Weights of a small self-supervised audio encoder (BEST-RQ).
Data: trained on read English sentences (LibriTTS-R), 15625 training examples.
Rows from block 6, named by matrix and row number. Rows with one number belong to one neuron. Each number is 500 + 25 x the weight over its row's rms, rounded and kept within 0 to 999. All counts start at 0. Numbers have three digits each. After the name is the row's rms in percent of the matrix's.
# fc1: MLP up (model.blocks.6.mlp.fc1.weight, 512x128), inputs 0-127
# fc2: MLP down (model.blocks.6.mlp.fc2.weight, 128x512, transposed), outputs 0-127
fc1.144 101:529547474523524501482495517515538471495473503471477515513446530501517515479493508503511492472492492506474487499485492511469497517497501459497540473494469511421530479543522494520475468503504523472496532460473517490518518475530473501474505510482492510531496484466504463497504449527519540504469519469490494514510470493549483483447501455504486485535475532507482545528535502557485502466460
fc1.145 090:505476478522523478559514518450484491490509516484469524513484504489528509515541544549507485499491474484498498487542490523454501534525541526520536502476479478503532522493518509510469523490530461538466493493512486528490489514490502524508546491518490487557472431508467502509492503520504475479502493475487489481518502465516497531502488507526494533497465445554545528479462471515515465531516
fc1.146 073:504490516516479487543508484460514485487503463497469532493498471484566571558538470524488471505486463512493501496506497541489504490473485505495546496491526509501452482487503494504514531469518512521491521527485479515563513451538511501507477499543491513508457484475469478483482504536511507462453473480517508497517497507507533526500475499445504488500545486479515450506491469489501523454488
fc1.147 102:496508483522511546500513461476516475503517443519491512481468474487513515452529509508530509480471495489499483493528514517478526514490474540512506495549517505484509483467513488499512504500509522453509499460565502494541485503534541498523434480548491457519455508558490474512508467433499530518460521458501455480486512493488475479477497512501526490526492518521475501519535501502520475494516
fc1.148 105:500524432524577466489475486449538472527525507482472491467501502529550497493506501500473533532499487470494511485506520514532510501473482501476498483536475575478502486483492486489540515501483455519524520519526480474508469494479514500502505545520532511529484477478520495485491496501506525483472474508495487478547440506505513489493495551496480533547540524492533494477496487482490519470495
fc1.149 080:515492457510507494484497464461523502502488498513497531468484513481541519527497475502539465497494480491496515539537513529474487554494519533498505491512491536534501467507490491511545478535501502492522494506533477506547453465523485500503428469525507516500502428510497487496533510447518489539489558459530482459490490479511513515487487489446502510522473547493528509498518459487513511479501
fc1.150 120:511517480515495490521539511464502488470502526508538543492500510491517465524529498480508519515519530501504505506489535533486509491470490528533488531551445481475493496514510472494569457533559548488480542514495463502502482460509505532495456495461474454503493469491538475485447492489515486464520524483537482492512467488483516521495467505503476480508521489484478501457480461477524512517532
fc1.151 108:510494473521501542519490473484494515556501506459481512486475514487453542471510492499515479501472545526496489475508525516473488515510432515557519506495484482492528522513447510522514486493498472526480548514463472497497480437500510512503538486574518485495481479512484528522471541501547503487475532488478510516491478501518513476493507502506464481505514508506469507479473445457515511545507
fc1.152 123:562490521510507551473473522502477482493554438474515529499467467493506535507475519492470490503498485487502520509488490528477483500499516548549477484490518515520495502483485494531534500549554500490475501502459515469542515471483512478508432494545521503508510495518485519531441473479490532486474515492536480494512505532458468496489485502522491500486491482499467477486518511547496537526526
fc1.153 112:514498468496481507565457541484501498500522463524489493482447452528498544492504481534494517483509538481510497489502548537456494503489521528520493464484520521506463486501513477482493520490517511518445468471500480463489457499488496519498465505530469542513494496534492499537510481495499548504501550480495455509532483489484495500470473507444460519498532538515479520508510495528482453533510
fc1.154 077:526517496500507522539521506506508519499530511453469520491514442505492521534527513499492464525493512478484515491493467491475559500492471458473471522507451491518524521500493504483455542536521513493512544549489470521501487495482540522544482523519502494523469461459508522501477479460461517478451558460521460478500497486514498487476515503500526514537502488477522504454490521510525465488526
fc1.155 075:528472516529533525530484487528473525464509524511472505484539481503511514485546494503461504503503533453532522492469486531461514553525506479560519448536456514512527473502500521527482526487514462481466519506463513521523492486486531497509537519476521530500485506514555481490490507494503487508489488481470445505502496501518507478482497451465469478491490511484516476546538470511457534529496
fc1.156 123:534534503500489446482501485505514506483520510476469494550422506471491507514499517514521521470523495509487452459541503528467507541520463507518549513456498517543547481461513520537528488502548483530507500513479468482529470470529515533486448507512505487514493481509512478514500506488491527484492459507509508486518478516490449512453497497505492506512459466528513493504495495499519538519452
fc1.157 062:522480490468519592522508483436501523510521475487502500519460520465510532515482524515500476513524509468482501492500536529528459502546498542498511508516507480510516560504533493490559478505460512490508529468489501523489506495497520516506534507522522459506488489487496515491462496489487480536429484517474456514444503497508520487495490543497496484503505546512500505549481475522491486510483
fc1.158 098:501520465497491504544483480471466465509503474501518484535497496497522567515500482520545543504530485445489476458505528531471542484492503544531504483440473503510514504535509486499509497471548479496482521485485501530459492493526543483473508520530500503468504503508480520485486460543487512472451447523511468476519504495478465478505511499513509504442508479497537487486504494530527506525537
fc1.159 079:490512517519471509537455492473520479492525500513495486466486470470496504443513531525529521496473576480497546522472552474535520536535503477496502463454527491515552495497475512481449541507472502496459477480473516539507453491505458488492498488538515502505498457476461484536518507504487508539477507474499486500519499494519473496486491488539504497510465490519512499548489465528514495517484
fc1.160 072:491518502468495538523465533510545493493515453483456509537506482450479481501479488520488483467464450475525513519493551489488503507545480520502539484476501508473507505474508467486533521470464544485508485560461536501499499469523502533483445480508475520469507514457509479517506501462497475515496541499512464520507480490494456509507492446520479481496501484468497545495503485494460477528489
fc1.161 104:480488495519501488500553486502534478513495515482493488535532497477530499481465481523492500508488517474480482469498540492535515506443481493463536479517486531501481520515465495517483502543506463519524538551486440494516484498496556508532546506478513459542453473517535508463495497524510525513479495473513463464496471509467501493512504515513529491483523480519515436489477477501492440490464
fc1.162 084:478512492484487503509495479466501518491508500483470543516488498471489506488496502496517451463495494496479565470495530525514493540533457512511566492520505498509523486473463512489534545521470515478493504522549461478555479484488507474505468501498524506498481487541543502553517525483518484467487497477551438529506502509509481467479471517515492487506510489540502531498463502471486506532440
fc1.163 128:518514516521530492540477464450490509510466485478449510489505511504542549479552508487481496450463550503460490488471527504521531528516483534498524497540457505504512492541497472482490488535520500473492535521530492518501473521489499537472445525507536453516467492486462474528487491498521513516475535470529511500515491487493441472486490512488514517489504526508477514500502466450509516521521
fc1.164 100:488584507551520510533520509494511501525507498485467502497520478505499542538509509478486541506510526452530542502498515512454498483500503509507481490461483502523540497487489495501524435435501503497473510517504511497487494508508510506484457503518464471509469480453521505517504502512500478482468517481511430493485508528494555470469444511494503520486519496455516510503489485547461489511535
fc1.165 086:526525482527518523536483465548478505523518509447506470495490510537494497452502539543471556490486506527515541469560507506467521520504501485536509526451482512452502491496478517465488524486515536510460481503481502465520521496512529525484524528534464506515487507512492480479486489507538505471521498520512507512507497529469493506462503501486489541491506528460497501508501477464441518546451
fc1.166 102:512466454530481506514499515531513485498511531511486488529473481544502495555512483527545483500495518501505491448491495535467528508520465497463514510473503520530488528497548495476483529527543523530451495515522471476491499496449476521505489482532471500516498463460466548531487483468541466490487530482527498465471493529501536518463469510458480500497488484511481479492506530514524486546539
fc1.167 116:499458484496487511559507488488492443486530504524443482519484529506504522492501541527540473501499537482497577486487515476492543509534498521508549492458449503522537522501524502500470513490496494486485508497537488496529519465518530504471491509506485463481485455509452512505463525476494457486528498488494508488464504493476455544488461492517503514513532521456488512501489493490521530543482
fc1.168 112:524500491490487522525488472490539496494522469467505497494524491493512521477536511543496529485491511506499547491518539494534510517476497488459487532461448500526506491496442464508467519512468490447504540499505509521502489483525528519463439493483465486520486464462519496515501513519448466528483475487533485469541491547530471499518461477480501522482519452523519533481517530501510480538474
fc1.169 075:495526512538473476465507520489484515492490511469506512527505491533536551524520511518471520491539558513461477462535475500525505501497523503501503464549543506516503475527540471503514545509549547484514500478455497498492512459485497486481470522523489408505524493498497524497522499465491452487507530474530491466481509487479522540482474486494520494472504500451508506494539500510488500487477
fc1.170 121:538515472521543491501492488475509516523518496465485539507500500503572506465520506519541501483494504469523514507496551540505512508457484559491510455475456485551516496503496512493483504516484521522494497476543500525506495464478488500461486500550509509491491489492473501501481498492469463508472474466508524469494485460514501500515468464556538506491478480475517500549494494508476524575463
fc1.171 093:480506515504493469476498485500537480512519486486489520516521505500523527536480464479485488530511566487540466492507525497541511524440520502517493503469534502511526499501532517505524482530495543493449543492489515506503483469478483509448496555487483503486502537459463558529494504491491493423481540505529497519511486493520472487464496489496447528529523485478510501503499455506491534471487
fc1.172 111:509506487500469526541515525476491492475548507510526500518517515512558519510486508514536499490532480496526490484515541508505505507464472524447492486495465527491470456499511460497483550546533506515491512536505479465528467485506522554504491500449472486502518485504491458502495464529464515471506493477500446473509505440479459487468500520493469507478531510493482542480523501473488441500503
fc1.173 101:520477493547504492536536487513515491468514494495490498500505512506477481526484500511480473473534504493481516487487527520529474512502485481478548483485457554521506512565524507531459495469539490463471528546497480515514508452481490491499530516481527513494447486505525488503478515471495504509492571499497466506509529477514437499486517522478483523500534484534508562469508476505463464526461
fc1.174 119:486505506523491480477474519503493512512503466478492519528460489506527492491483524547507492482479552477475519479490489525510502511506501510512443466503534528508533513508493499491487541517503492445442477493486464460533517452435537497489471468518484506503464468480514496559469468517480496461498506497537487502538495473556480515504467521517507538474477491508514508470534490459521533522488
fc1.175 104:471524486484499491490450455488520510505472483497506554498517467490526486529487522553519507484507507483492474475509538513468528537477451493496502424495468465507496564507519490471492522527545504504467540533529471511500484479514495521483451488490506501524480471507444483476498477508470550492529499480504501506485477492545504506469530518497518519478502485491462558483505507521519496512532
fc1.176 107:504537456522505528513455527455492479514495471484488518469475479436482525498490497496474512481544522467522540493506524527525518511499502514534499505468471551513509520447477475531524441485482552523453528524505490510493485478513536502410484490526497467469489528502494466493500504499511522488475484479530506519486477524506529487514510512523502498523541510472515534520524494520502492518485
fc1.177 110:513504489500468558479500499472489500506494480473432546491442529517500520486490545505544484488500530498512540481483470518471520498516468494515509490490495495524486540489488502532519506499479500497471507524526513505520494516503520468463444508508533500530477456489482478485509480457471529472517530464524473518536465511486456448461462508503523486487524515525459474542546502503510535492490
fc1.178 094:538510499523525485491446518512502521522498467479492495544450483522519464480492538527480520458575525524528538495493522519482506535481493501504535503485498486481481461498486481500478474493490531529501499480445479464509491507517461478472470514547455496508499529507508499497533490510486517501478522493507483548525506483556499478513459453455509511496509489496461519561519491517463489493495
fc1.179 102:509458507543500467485481496476532515505494504473464548498449535495502521482505484496489457500515502509489536509501525546525551502477499475495524473484457509492516537496472481507481506518512515504488535512474514475492506481446504514480515531516528506509480508449484468530513508485488567451478518492528486506535466490493487469473479499561489521551483497490493457493534452484497518457468
fc1.180 093:501499511533490512513490488489543438490504507484506485515480508500486503509496474525519501468471523496504489506529492492539537510533471549469513479469520469512546466487460532506481471551501500492495515472499525488572497474544480482475462496511474499501480495514477517510532507526507490565477505533527475500499517519508491463502479533476558505516463469525450483515499486460436501496479
fc1.181 109:494504477508517485536516490465478491519517487528514476490510442451486472525490508491516483501505523475528519538514502510457473515517511517528514508550525576500490530522517512496514517488493452502495484512545516484519481445477548466497506489518466514510504483478457501500449493465518467474462503508533493529507485461516498525485475497469497529483536483559486488503515533459443483510489
fc1.182 066:523500511483539512508468527483504490503493510511512497543538481548516469504513481499533529538474509495527534449526527507487458513455479499461502520448494517525470498497492502448516523500486492514525551547486455495497555498504492487476511487521487534516499495466519540515489510449487542499519522507534491460446515526515522520485498496480512507504505493505449494450511478507463446492495
fc1.183 067:504484526508517461532484496498495510501508495505493502503485471466558512499483501501508506501475520480487548482530484511544526516508525505491537519497468549500519490516458491551491445513520519535424501482468433510501504494481486504504480499490543508498537519477445559504504500468497469505481471524469510510491486489509467503537517483478477525566498533488502491545531464480486511490516
fc1.184 093:497538495503527483557529475514491434487491490553513445532503438462488522472531509494505512507461502493489487491522518502470500488508410515492549525512492491504475493528515456493509514509504514512499526520488483517490514487491550505517471483496478501556497497488508529508485494538491489490507498527499528507521481504532508484497511503479468497492516515545499468490504488498485482598523
fc1.185 093:488507497476491544535531477515481461534501491513483498473421473498487517508512511475506478523500485511466514504489492504500517479490453564469538463548508499513470537480532516489487523564488525493509521507501479521536497519514527521507470519528497495519476507486495506473465459512502551504521503489507452517546491491512479490477499522490548503456493484529491439501478465462506502509462
fc1.186 072:520445540506534536500504455527506455457526494436507498537492518518489481501511522567492475534462546515468534510486512473478515531479492525500511530515492499506468516509501516506475554507499495496541512502470498454485469456502524531486499491495492495531501525500523477505484503495551494520475474509527505525456525495507478488494505520501560502502511486543486442489492479522466484519519
fc1.187 110:509484470505543485538498520485531490542488547520525467559489495490515518481495519540537517473491569536502502537479522505504508513464476474484516465510502484474525490504450504486474522472481508507480510517508479494487488481487555493492489539511478517539478423477500530516486489523475521509501469504510464511500493475535506500501520505473516483509540497546509545495489526540476457464474
fc1.188 091:455515526509479503506494521499496495454557450486472528494467441517508472501502507500500509493547489472488502496508522520488514525519499491522544526491443502530504494487525466537498523471496507485516507530444520502552494482518479458474488488481503451500480533462488505501497502489489503453471524497553490479496500504502541498527455492503483499521523527432556514488505510526498529465527
fc1.189 094:501461518550470523509482452488540488496489531483477510517521510477486549518552527490477543480478478505531537453499552516514524513462492525496526455495450459506488478536489499490469495489508508489466552496482495485488484448485490535443514501494486471502497548464506477510502520492481521514466515497522491506544519509541488480521457531502528497520477461510491482525504482508485484496519
fc1.190 117:514525477538500458545512489504517447496541491458488503495518475507519517522521533474468465488477552463526503473501470498475499488471475479544490542522535459484484497463474479529511517526487486531510510514502485502521457515474536471473500525526473510520476506488530494531471454499469505555501513490483502477520485507469516516506472520515534520478461505530485505485510451478474478558523
fc1.191 106:500504496505514493535493522450484470478459449478488510490490472469529521547503496541546456492521535474509509535504493495509504484546538542508509455544496499496519518491513522483472542542499525498494491499483514529512490498519522492493434511547524537522486477488489525514459493463517462500476490463505448524483531480532511462489497471485507491518477496488506506530521505515490555535531
fc1.192 057:495478451523523471550494500482496560500519549520511504445506542478465491529489520482457555508467491506504511495541560524460486491494470521508526452510512504515498526514486529512527495493516509492484518492518466506529525512461491500469517472468510499511532534497492474482487489482503513512507458490537445512516484523504465519465443524530515547482494514529507498523505518530520526499484
fc1.193 113:496514502483498483462488483464538505499527502500476521501493539501502507493516480486481529528474513516494495434516502513512538534524519531524498520453525509484528506532455509515514517502490514515439508501490457498531479455502492509451498503513517482478515526507461501493531545447472546478475457503528502535502480549491459461450486512544497505473505538483458515493525517466518503476474
fc1.194 110:499502439511464482516515524500505522542536489483460505502448473512585473485494467488525514527509469497483473487490531541499506511511490486458488469498478491504539525513502500506541510526515495478479487481482439502517513472464535481513508496551519537539448508495468487487488516478474523479535504510493481471536483499539486519469468483543473513475506497495496483507487467461513489535513
fc1.195 092:487477476514478495543518540484500463483510496504479532491482515524515510536554488495483532490492479469487531481474530535523525501471517544483527469467484492495492503518482523498502513480496484446485508516470491463505506515488523516517525580513456493537488518490531475497482453520468477525503478518550507501492472502481498521540500500452500506470513522488517477537488500554430516458501
fc2.144 123:489473524517467499472487519472456513519460536475513495475522521488501485464535485481461523515502512489449508478525480540482490466479465540486501506532528446494517495540521491502516524482491519530519516447530499528480510495496450547489524514509514518510430493525547498534472496485551523527486508446502510518491479521507498470510520473494507509460507494524494488472523488464526505539529
fc2.145 084:484489505497533516546464508516482527517533536498535461529483475481472492510484522515485488490509472494525536485505478483516483537497516497492498476521512502525486491463467510486493506530540547503458527480453476511543472497480505516541596489515522498461478479522504542505505488463478448501525492524527501483503502514501482492449558516525502479537551509513481487485488474493488489528520
fc2.146 051:471521478480500544503536452519484515472523490491486519486486460488508503511506511524529460475431506478485512481495490505556513473507477513483468503515467493439473503456502517512470476491512504505513512507531488497537512475486525494521520451517515468519533539517480507500517512478520463511505543525479508535499490491539464520515529491511507503501532398493495505500533466516496499483457
fc2.147 086:512541502482483539533497502542494515524503515523477530546471534477524536508505475499518461474493535521453516470459488480466516490480499497515504497482497466496454524501470501505536475521479477514479516477509502500493476463540486535540531470512516491547502505499478503509472526536528499470492519520527537468484510528492443516533544514471488463516494487470508493500526520422492529530485
fc2.148 103:510506498532512510499519494462505499532458553508468482505550496539496454505525516469523492548491484501468515497556433475490476503492481457477483529526493536569503480508506503469532483525488513459485512498523452473480491499464494512501482518499514459477472467520487493497474507532485525554463506484521512522513523530481491491508498530463482502488524492524475490552527525482483504527490
fc2.149 066:538515466509525502548516476512523501519477508500482497485515495509480510528502509447512466466484536478495514536495475495502496476483465492498447490533498485434459492518479524507501449511486483505495528502471511545511560479514500530513537508469492469471547525511527505482482568505515475513491467494519502481460502478464429513498497520492486502511509495508522477501542511450524524472523
fc2.150 134:509492517479512520508489519431493478533482531496518467525562455492496461514505511456500554520506530517506490534502539443478532475515503497462530543516495526478503474533508447521516497520488515510481479493531472502468506555530490504503504471487538466471477519504521463506475458445518485502460492480491508461536485514489518510524483504488464496464516527500492493517485516488511527499482
fc2.151 111:523530487494527532461503504508514506487502483514520493541464506532497501482468454483436504532500499475510493500503520534477483463492510477456512497500520471510484468469498498528557455497509557498507474498490520507439454537555526506500513489515499531524506535475512541565502497520478479501480507490488519520486462514514493478496497465465503483568494475506514511528513454507527501478494
fc2.152 149:490518536503504549499471504508530469521464527516527453513511501476461514543448490526495522538543515514506512473492470490482488505535559537502497519458507507504469482479486466534522503464484487435494524460463494513506460494560505491498514500510461487487483493512518469518490526520545517478486511504509477485475496487513533462479514505509519483566490487469492487489464545476496510479519
fc2.153 109:504513489547520498478513510479521484495498521495487533485490542508525491470541457489478481501500476470495510496508513451508528508459533527517487496470462551550514484538486496493484482513493511507520511491529497485496482514485554488487489502476483471471553494475499481437468506485515556549483545515506489466501535466466529475464494526498529507524494542457527515532532513504470464471487
fc2.154 059:492477517464499503485480505498525490453474494491485531468511499481517522500494471554465507511481493492511538511487518528496505530470515537525444499509480539472514501488514519522480529497497484501466471483505534527498497536506520514478479504507532451451531480478497445455513515395484521475527527500527466510524470500493541513495493475504511518512493501491498495539472491543465541482484
fc2.155 060:499524489505493485467507495520497484529506484516495480518502487483485493501528492484513487533501479475502506452485534523506452492484483484481493509469455490520500555500468491477459493531537517447502497568495466514486482465523526513498510479499487519469511467469506536489490483458558471553525574472496531476492516490522537508477492490515527501549527526531489537487502473488494463472541
fc2.156 135:498486518522526518530539554533493518453506521490511489470499519517486494528542516506479514510499531534474520570513511506474507474518485499497491505533503487483457456484500500500493501477487453512522451497438524466556510500498517503504518489496470466490498437503497499552477497468502506522506528504476509450490501482450494530509454501534511468473487546473531481519490527532511519500517
fc2.157 050:487497484502467512488457471511537499436516541497463543454487485525539510490518472487505493472518531546487475494505535541459489492488467523518463525471502484507476507497509491516467484467524482511493485537479516470532463468477522562482538483547490492488512502505480552527518480527516528512509465471477514485521481500499480519545540512497538457471496472473526504480509501500522490523515
fc2.158 101:499467505518542527482487496534480492505538510500468500526459490526506478474449565517500515486498488493519487476504488489473507479538486511510466502464527482515492486482467477480578530482528521491448464513523543529477510503534512520500541470514498493459482514551494518423524479535508456472504511499455518507493489518513532503493523496512510526497508489481483482500536484472515499536518
fc2.159 063:500514511504486542492481508465487504566476502507499463485507484505492523475502490489459552521483516520543478529506476462512530534520501496505525492483491474486567458466513523465508480484496494499494469478535491486427508520474483487520436486513549504485488525518543465505502500494489481518539487475489517495497509545516516510493500512489501445488510562493515517474475506493505443520524
fc2.160 074:530511519512529496465551499510500500458515492500490483491519510530487512521489519504499476529532489512561504534503426486451470528472495485487504494494538548475449523520517486486495511483525486521521499496537463492506496493503476434528462496486483523528476546463499476500498452544487528487484488475501493520502449509448480499498489500467508512482477480535485483468553494509472484522488
fc2.161 089:499465523530520485502503534467496502537505502507536493469478487506500524481499482491490509527545470496500507513531513492523461505520496457490497510499515513558492490532511482494556522505460535486501489492499484497414497468462478432515443520501521477497464554501501483517489524520489483517516551547506532496461514502506495490474487478491493515493498536433497493503533519506456498498475
fc2.162 065:491518496479486482512519506516514506562507490488476500513478514533454491488470507485543449535510493518511519507481531506448493532469538491533484495442499482442447495485500525515512511527488488499460473519465503506461482479538522516531507496528498533482515515493533471510502465463497518466485514509536509466516522514482498495460486534491507488496444444527468535470501518505492448488517
fc2.163 148:499554499486481484508492466510529536541506483500499503543480484490510499487470500482544498468496509496526476504489477483418517483539503498519486503500488489474474494473553497485545505426505455525484530490522459521534544510490487475516525502501533510503542495522514508483529473518507500464465483495510455510495530509493508506538461506500487488532482453512487544495521459526532531537493
fc2.164 094:489448502524511490481537536513493530460533490498491492498498493547519479523502541506524477506484529488571520476484464489453524517467490524481471510469546506515542495495467483494490515478463471472480487528507499557489465500527500480491469498525506532449470523478502472472516485474431551501499497528493510502507529496525509510515508477517515526505476497483513510474511499531490429487501
fc2.165 074:481472506526505501561509565510478477453505505514505492480499508494506520503533476513559486504530511487489511493481490484503513521527497513498515476537533481446532430496517514534462467530500482524544503504510543482535485487513478496487535481506498473495512463463442497459530524493486472502544473503486498484492496510453497465498528514489484465528502510459460492513515512480479545477531
fc2.166 082:511552520487463501486512519499558505501512500467462500507478496538506494473516510513535543525500487493519487490499527485500495523506453507535470501517462538476542455519451502490496475510470497545500517444506529476492479499490474440531536538514495484480475482521516454463517487493521492523492467468513505500534469478517488512465491493501530506488500505487495496545481458464487515426493
fc2.167 115:514488476496471548495538495515501518529468501520515491529531510478502451471462477501431491516532495511472471529493477492532514500538511484472486455562524445505489466493483528512514513517505521497469525432518480495481484479514498503562481480535481528518493497481501449497488519528513481460512513505482471499503506469506498504493525522534508519478492530549483475472534473485523527527499
fc2.168 133:423532489487472479511508506511489500528506497483517503488482495525477508469478471495509523511501515510455511539512481484487489460513528493588516485483501467445504516475503542498462486532495528506493504553479483523504458514513519504484479516485501486515495570514486526541451507551512509483519471494516524482517488537491509524492540562501518487492505479506486505487479502523455493498543
fc2.169 056:512531490501534474564477486463541488506476479484488494482513499502477510505482456469484490536480485478472476524530518493489503534533542497496466521464500524453496506499490525512507460459522499498482478479540486487461490494514453450514511504523505480522506511495487526494510530535531487503511466511487511494522454518476479505519454551508489482521497478550482485493474489415500543498465
fc2.170 163:513448531456487496493483492497482447468496550478473503494511506456480519460515507564495518510503499560492512487522479499490497500550505506515520508484478470515460518481523470495477514493491488531525530521442508476529500487452533472490524485501525492537531508508535499492498555499494542469466517520503515512472534525523494471501469513490500503478479555551489499466495486504506470499544
fc2.171 082:518479508504512497456485482493464493477508480518453508463531533537509538452519498486506502475502526523527512522513544468469535515451517517522512553498499483507459456509484551495461512489484498487518502499518531508509501489461479504499498458469531533498505509488511530484503493533532510458504541505486496514502509491490509550544483512492503523548504506454495497529504511454475435542461
fc2.172 127:530510483468463508458531507484482458550476513466530515497515484501486474509487493449453480502513540518471510530498478510487486477545464465508475481534499506516510470498500531519517489541493543509497532462513496515480509489553516520479474479543517526439516508514535500496486500524537496506481469444479517499470492523497474455492508477499487494567523510512496526542482499463523499520518
fc2.173 097:487488525502523474491472527483483518489530504535517467503439488515488474495503521569513487487517430468515540469507539502502491517499488469511521523481493484517487512500525503504583527478516506508500462522492504486492514476501496483514475473534473540508469513500506458499515494492461504494491563548511500486487523478516504519478516513491469512496476503469537483503485447484463456504438
fc2.174 111:550488529486510500518499481528537523519511497515502506481499443503487517461490482491503514484520516501490505471509558501548486485538473488515478502497510503514538502505489473520516512502467503519461505496485530502476495466509544480493540508519488497480485532477469457495463543503529497506480506479455486486449547537502475509501515522473462476502535482546532495468489492459525467523590
fc2.175 098:520508478515535512483542520435517510515516486480500496512497570513475498515509480523519514481547473479460517518547503516486465487484489501497504477502522458501476521512458521502515538488496513503489512473487517479453500463506484506493526537539469497554502517498515509531519522483513509508527481495495517492525544488506442449498511512503552483480472483493460495505538498496441566492477
fc2.176 107:534486510535498525491495522535524469483493518500547469517521486540489489508494483540542475477479485530511526469446505487468521520528473493505485526534484502534540479484502450535499559472521472479495464493487500509517444486519470497486500540508519480455504451529481483481519513430490480514491491451500509512542513464524503497507478505503517493507534471467492492515500509475485455491530
fc2.177 128:518529479473521527530508468495456493499511509562475483484526527524465519527460478504455477466502480521497496519516505495479517488463513462473482499482498476527408477485493491501504494531525506517489497532488507492485506518528555562501527531468499526485501526506516484510480487555501472476508497525499496476496497511519529511514471543497500483524475491477495518490462546503458520560478
fc2.178 080:504480509527534527543464481492489465523504500475530470524537486475515481534536482490437474532490488491477536491474504486521485495496500506494526513498502517523535500502515477470468500524518530431518511518556512485522466467491503455482503513495508467489481457505497527501504453454506492483512478506547495518497526517478538462490468499498503507437508487529507533481434500533526474504514
fc2.179 077:517536484499485527526484522479540492549491520545492486513518497500490529445504508468521486517482491509498502494490527518437501500468483502510509518457511503528486481497500499499520530512516512497458505482554467531488453482454560503498471511501486496420494507474472501521493460536478492458488530491514499506486494510585523482489496521479491468525507517510492543507494492529495491553501
fc2.180 067:484481540528517537529477464517455536504483494531550486501523495510495482470543526474531513486472492524515462478493506518495519443477481519513500489472554479506479515499466508490480514480462506510515514520536487503429478479520510496487454505468505483498518508514487485520472485482468519522488540490509510497573492536456449512515531513488482547465489515495477495506495524540485498545493
fc2.181 121:524516496523455493469490494515518540534490559460489528513496500539486501471514513502488513519500503494503503484477501516484475472515474509485506486460502500478508577478447485499512483508547496506480523471491495456483493540518529527494527498444538456469531473534510480545458564469515507489496491444481547477490472512498510502520504482519502512506481495536521484497466493458503469502497
fc2.182 052:544485500483507486527477538478479523505479496518512531477518496493534497476498481527511473510493510482527480506501541494496474462471482514485514496473499515456532455495484492498467507556500481579506492480542500492483533503473460435509494528497496464530532531510503519486512473515490565512458455525510515491510520490495494516476501520485536535492491507483565463485476505521482529546477
fc2.183 054:536501474540510487511518482502539528469510521520448513505474514502521522449505431480512482519450515510500519533522485502496483514508531521502548484484493479556502493486527524480501451522483491502526492506492555510510462464502493498522439483465492528537502507463540561552510512543481466516494505526463499494486487465502510513484503500475500498517515532492486487504468540501513503462493
fc2.184 087:503483506471512508430519489510562529555465504533516498524501431515512524497458489498506517506460547518479483515517466539482510515517504476483489519516511500500476522477473476505547483455516513470545500506516464490500453498494516479485479499505542488517504536515521537507540495498512488496471508523475444522471490515541474465473531540486493491510520471513496472524537520497497508512468
fc2.185 077:437477485494496498520525486485452521547491495486499515442464515494525472483503538520516444487443495484498469507488505500561493475511496485505503481511535471503548556473509490485492479529488515469510537524487483554518534483499487543499477458506494494506526470486524531467511555508495505484473476501480493500524540524493519531521553527513500484475522485483514479538494535491501491481505
fc2.186 056:482503512474449491542453477521491486555528469503501474516541515534498476496475463473566477501526509462501481510516472491536482502542511519425492519484451477497531507501475509488511448490471486503506487536459503490505493530514509467495539531521485440523494527497470461465523494486465486505483553498527481518479471502501469501496514495493498504507516527491511540486526514495505488494513
fc2.187 106:457515513498490502459533519478514492498491473478529454491464535511464541504495513464450482509505517510515512523493470504487540487490533466524481504497485467516465464486502500512505485544481536494494471491464535512524505552494517486489496503524514521505445535525507457567486524514492492493474521510527541494520470505492503487567514469538482486557475502474488475504467539475489499523490
fc2.188 091:485522490535519519504566502479479473460485480512486485506435514501520494530502509474502455535498536520503510491489468492489520479514526470495489485508517497441490534531499472499493512499477492503483483526549448531468514519538515446509510502497546463519486475467493475449518456497462471502451528510512500512502460550478506496483494511531490534517513467527486523488508507540478464502484
fc2.189 091:479498427487457521502486515495484486469491470523486555482514493515506518439533513478497539494489514471450480517517544547443466480510508455484518487504529513496518582492486482513471476500542532488499519490509507531506441485486537520471460477521513515501507486508498519533483530514504506478505506475482503486521457511527505488509502492524533527502461513493520494466491531508495472503486
fc2.190 128:514470517481503511465507526492473558486509537516483546474515513523476500468461547541504505501477482498534505513504504515448521466500519515491531519533523486496503527484470550505451538478505499548519536509459509513506513469450540484488473454478510468480505482513516494466501539504482519485483535474488526529507488513498541510487483457497532512494506523515474479440512492517499502525448
fc2.191 124:509480533510491468480529487495503527507529559503417514448531519531533516488520498507501503548517468484533513470487537480476506494432507484537505524442500529494495492489488535513505523441499508524488446495514503505483476503475496499499532504501482447477482509524495482496535510509504528513484537491493491504540488499447487507510495543451538497498526520517507522513508492522478466492515
fc2.192 046:491491480521552433547509487475546473492504489515514516567516515498486553524530512457523511506487522487523481510493544501482476503529513494519484461511520499483481529506531518494499522498461513527498471480484489469502467485514515549526479526510500468499528442508510487520472511522456510511513510507530532528536526495508483447502533510526493546520497536479490487553486496488506475453514
fc2.193 132:536464497492493517453528555490511494485505527534468481483525485527463510458465506495495504479511507479505506550496498527427506514436517499512505480515513516502483514518436514499521494509533501484511491502455510486514490536518563538472507496473498581482479509502527505500506536518505496513498531502484499490512472507509459472508502534504475507509477507492462531524483525533442484475496
fc2.194 128:502509467498485492521502482498503529503475500493509510546528495468513501511522499467507459494467505483498474469561509462503505479523480502493532465492531498501537519486483532461453495514469526519508489554483486480486435485483489470532503525479459464529529513492492492485496547522485529493466530504539522525518519489456429512464458506491471507509517504562493512523521488475503515543499
fc2.195 089:518523489486487517458527483504478491486503527529519499522492492494506460535511520466484537499513447478481478476534530456541499492540513466472461481517503492461448503465461525488523505510499568467504488523504545477545477504510489517475571469502480545510487498505502497491462479511498445500513535478475523487511535549507477512519497500490486496505495494485474463524514473481487487532524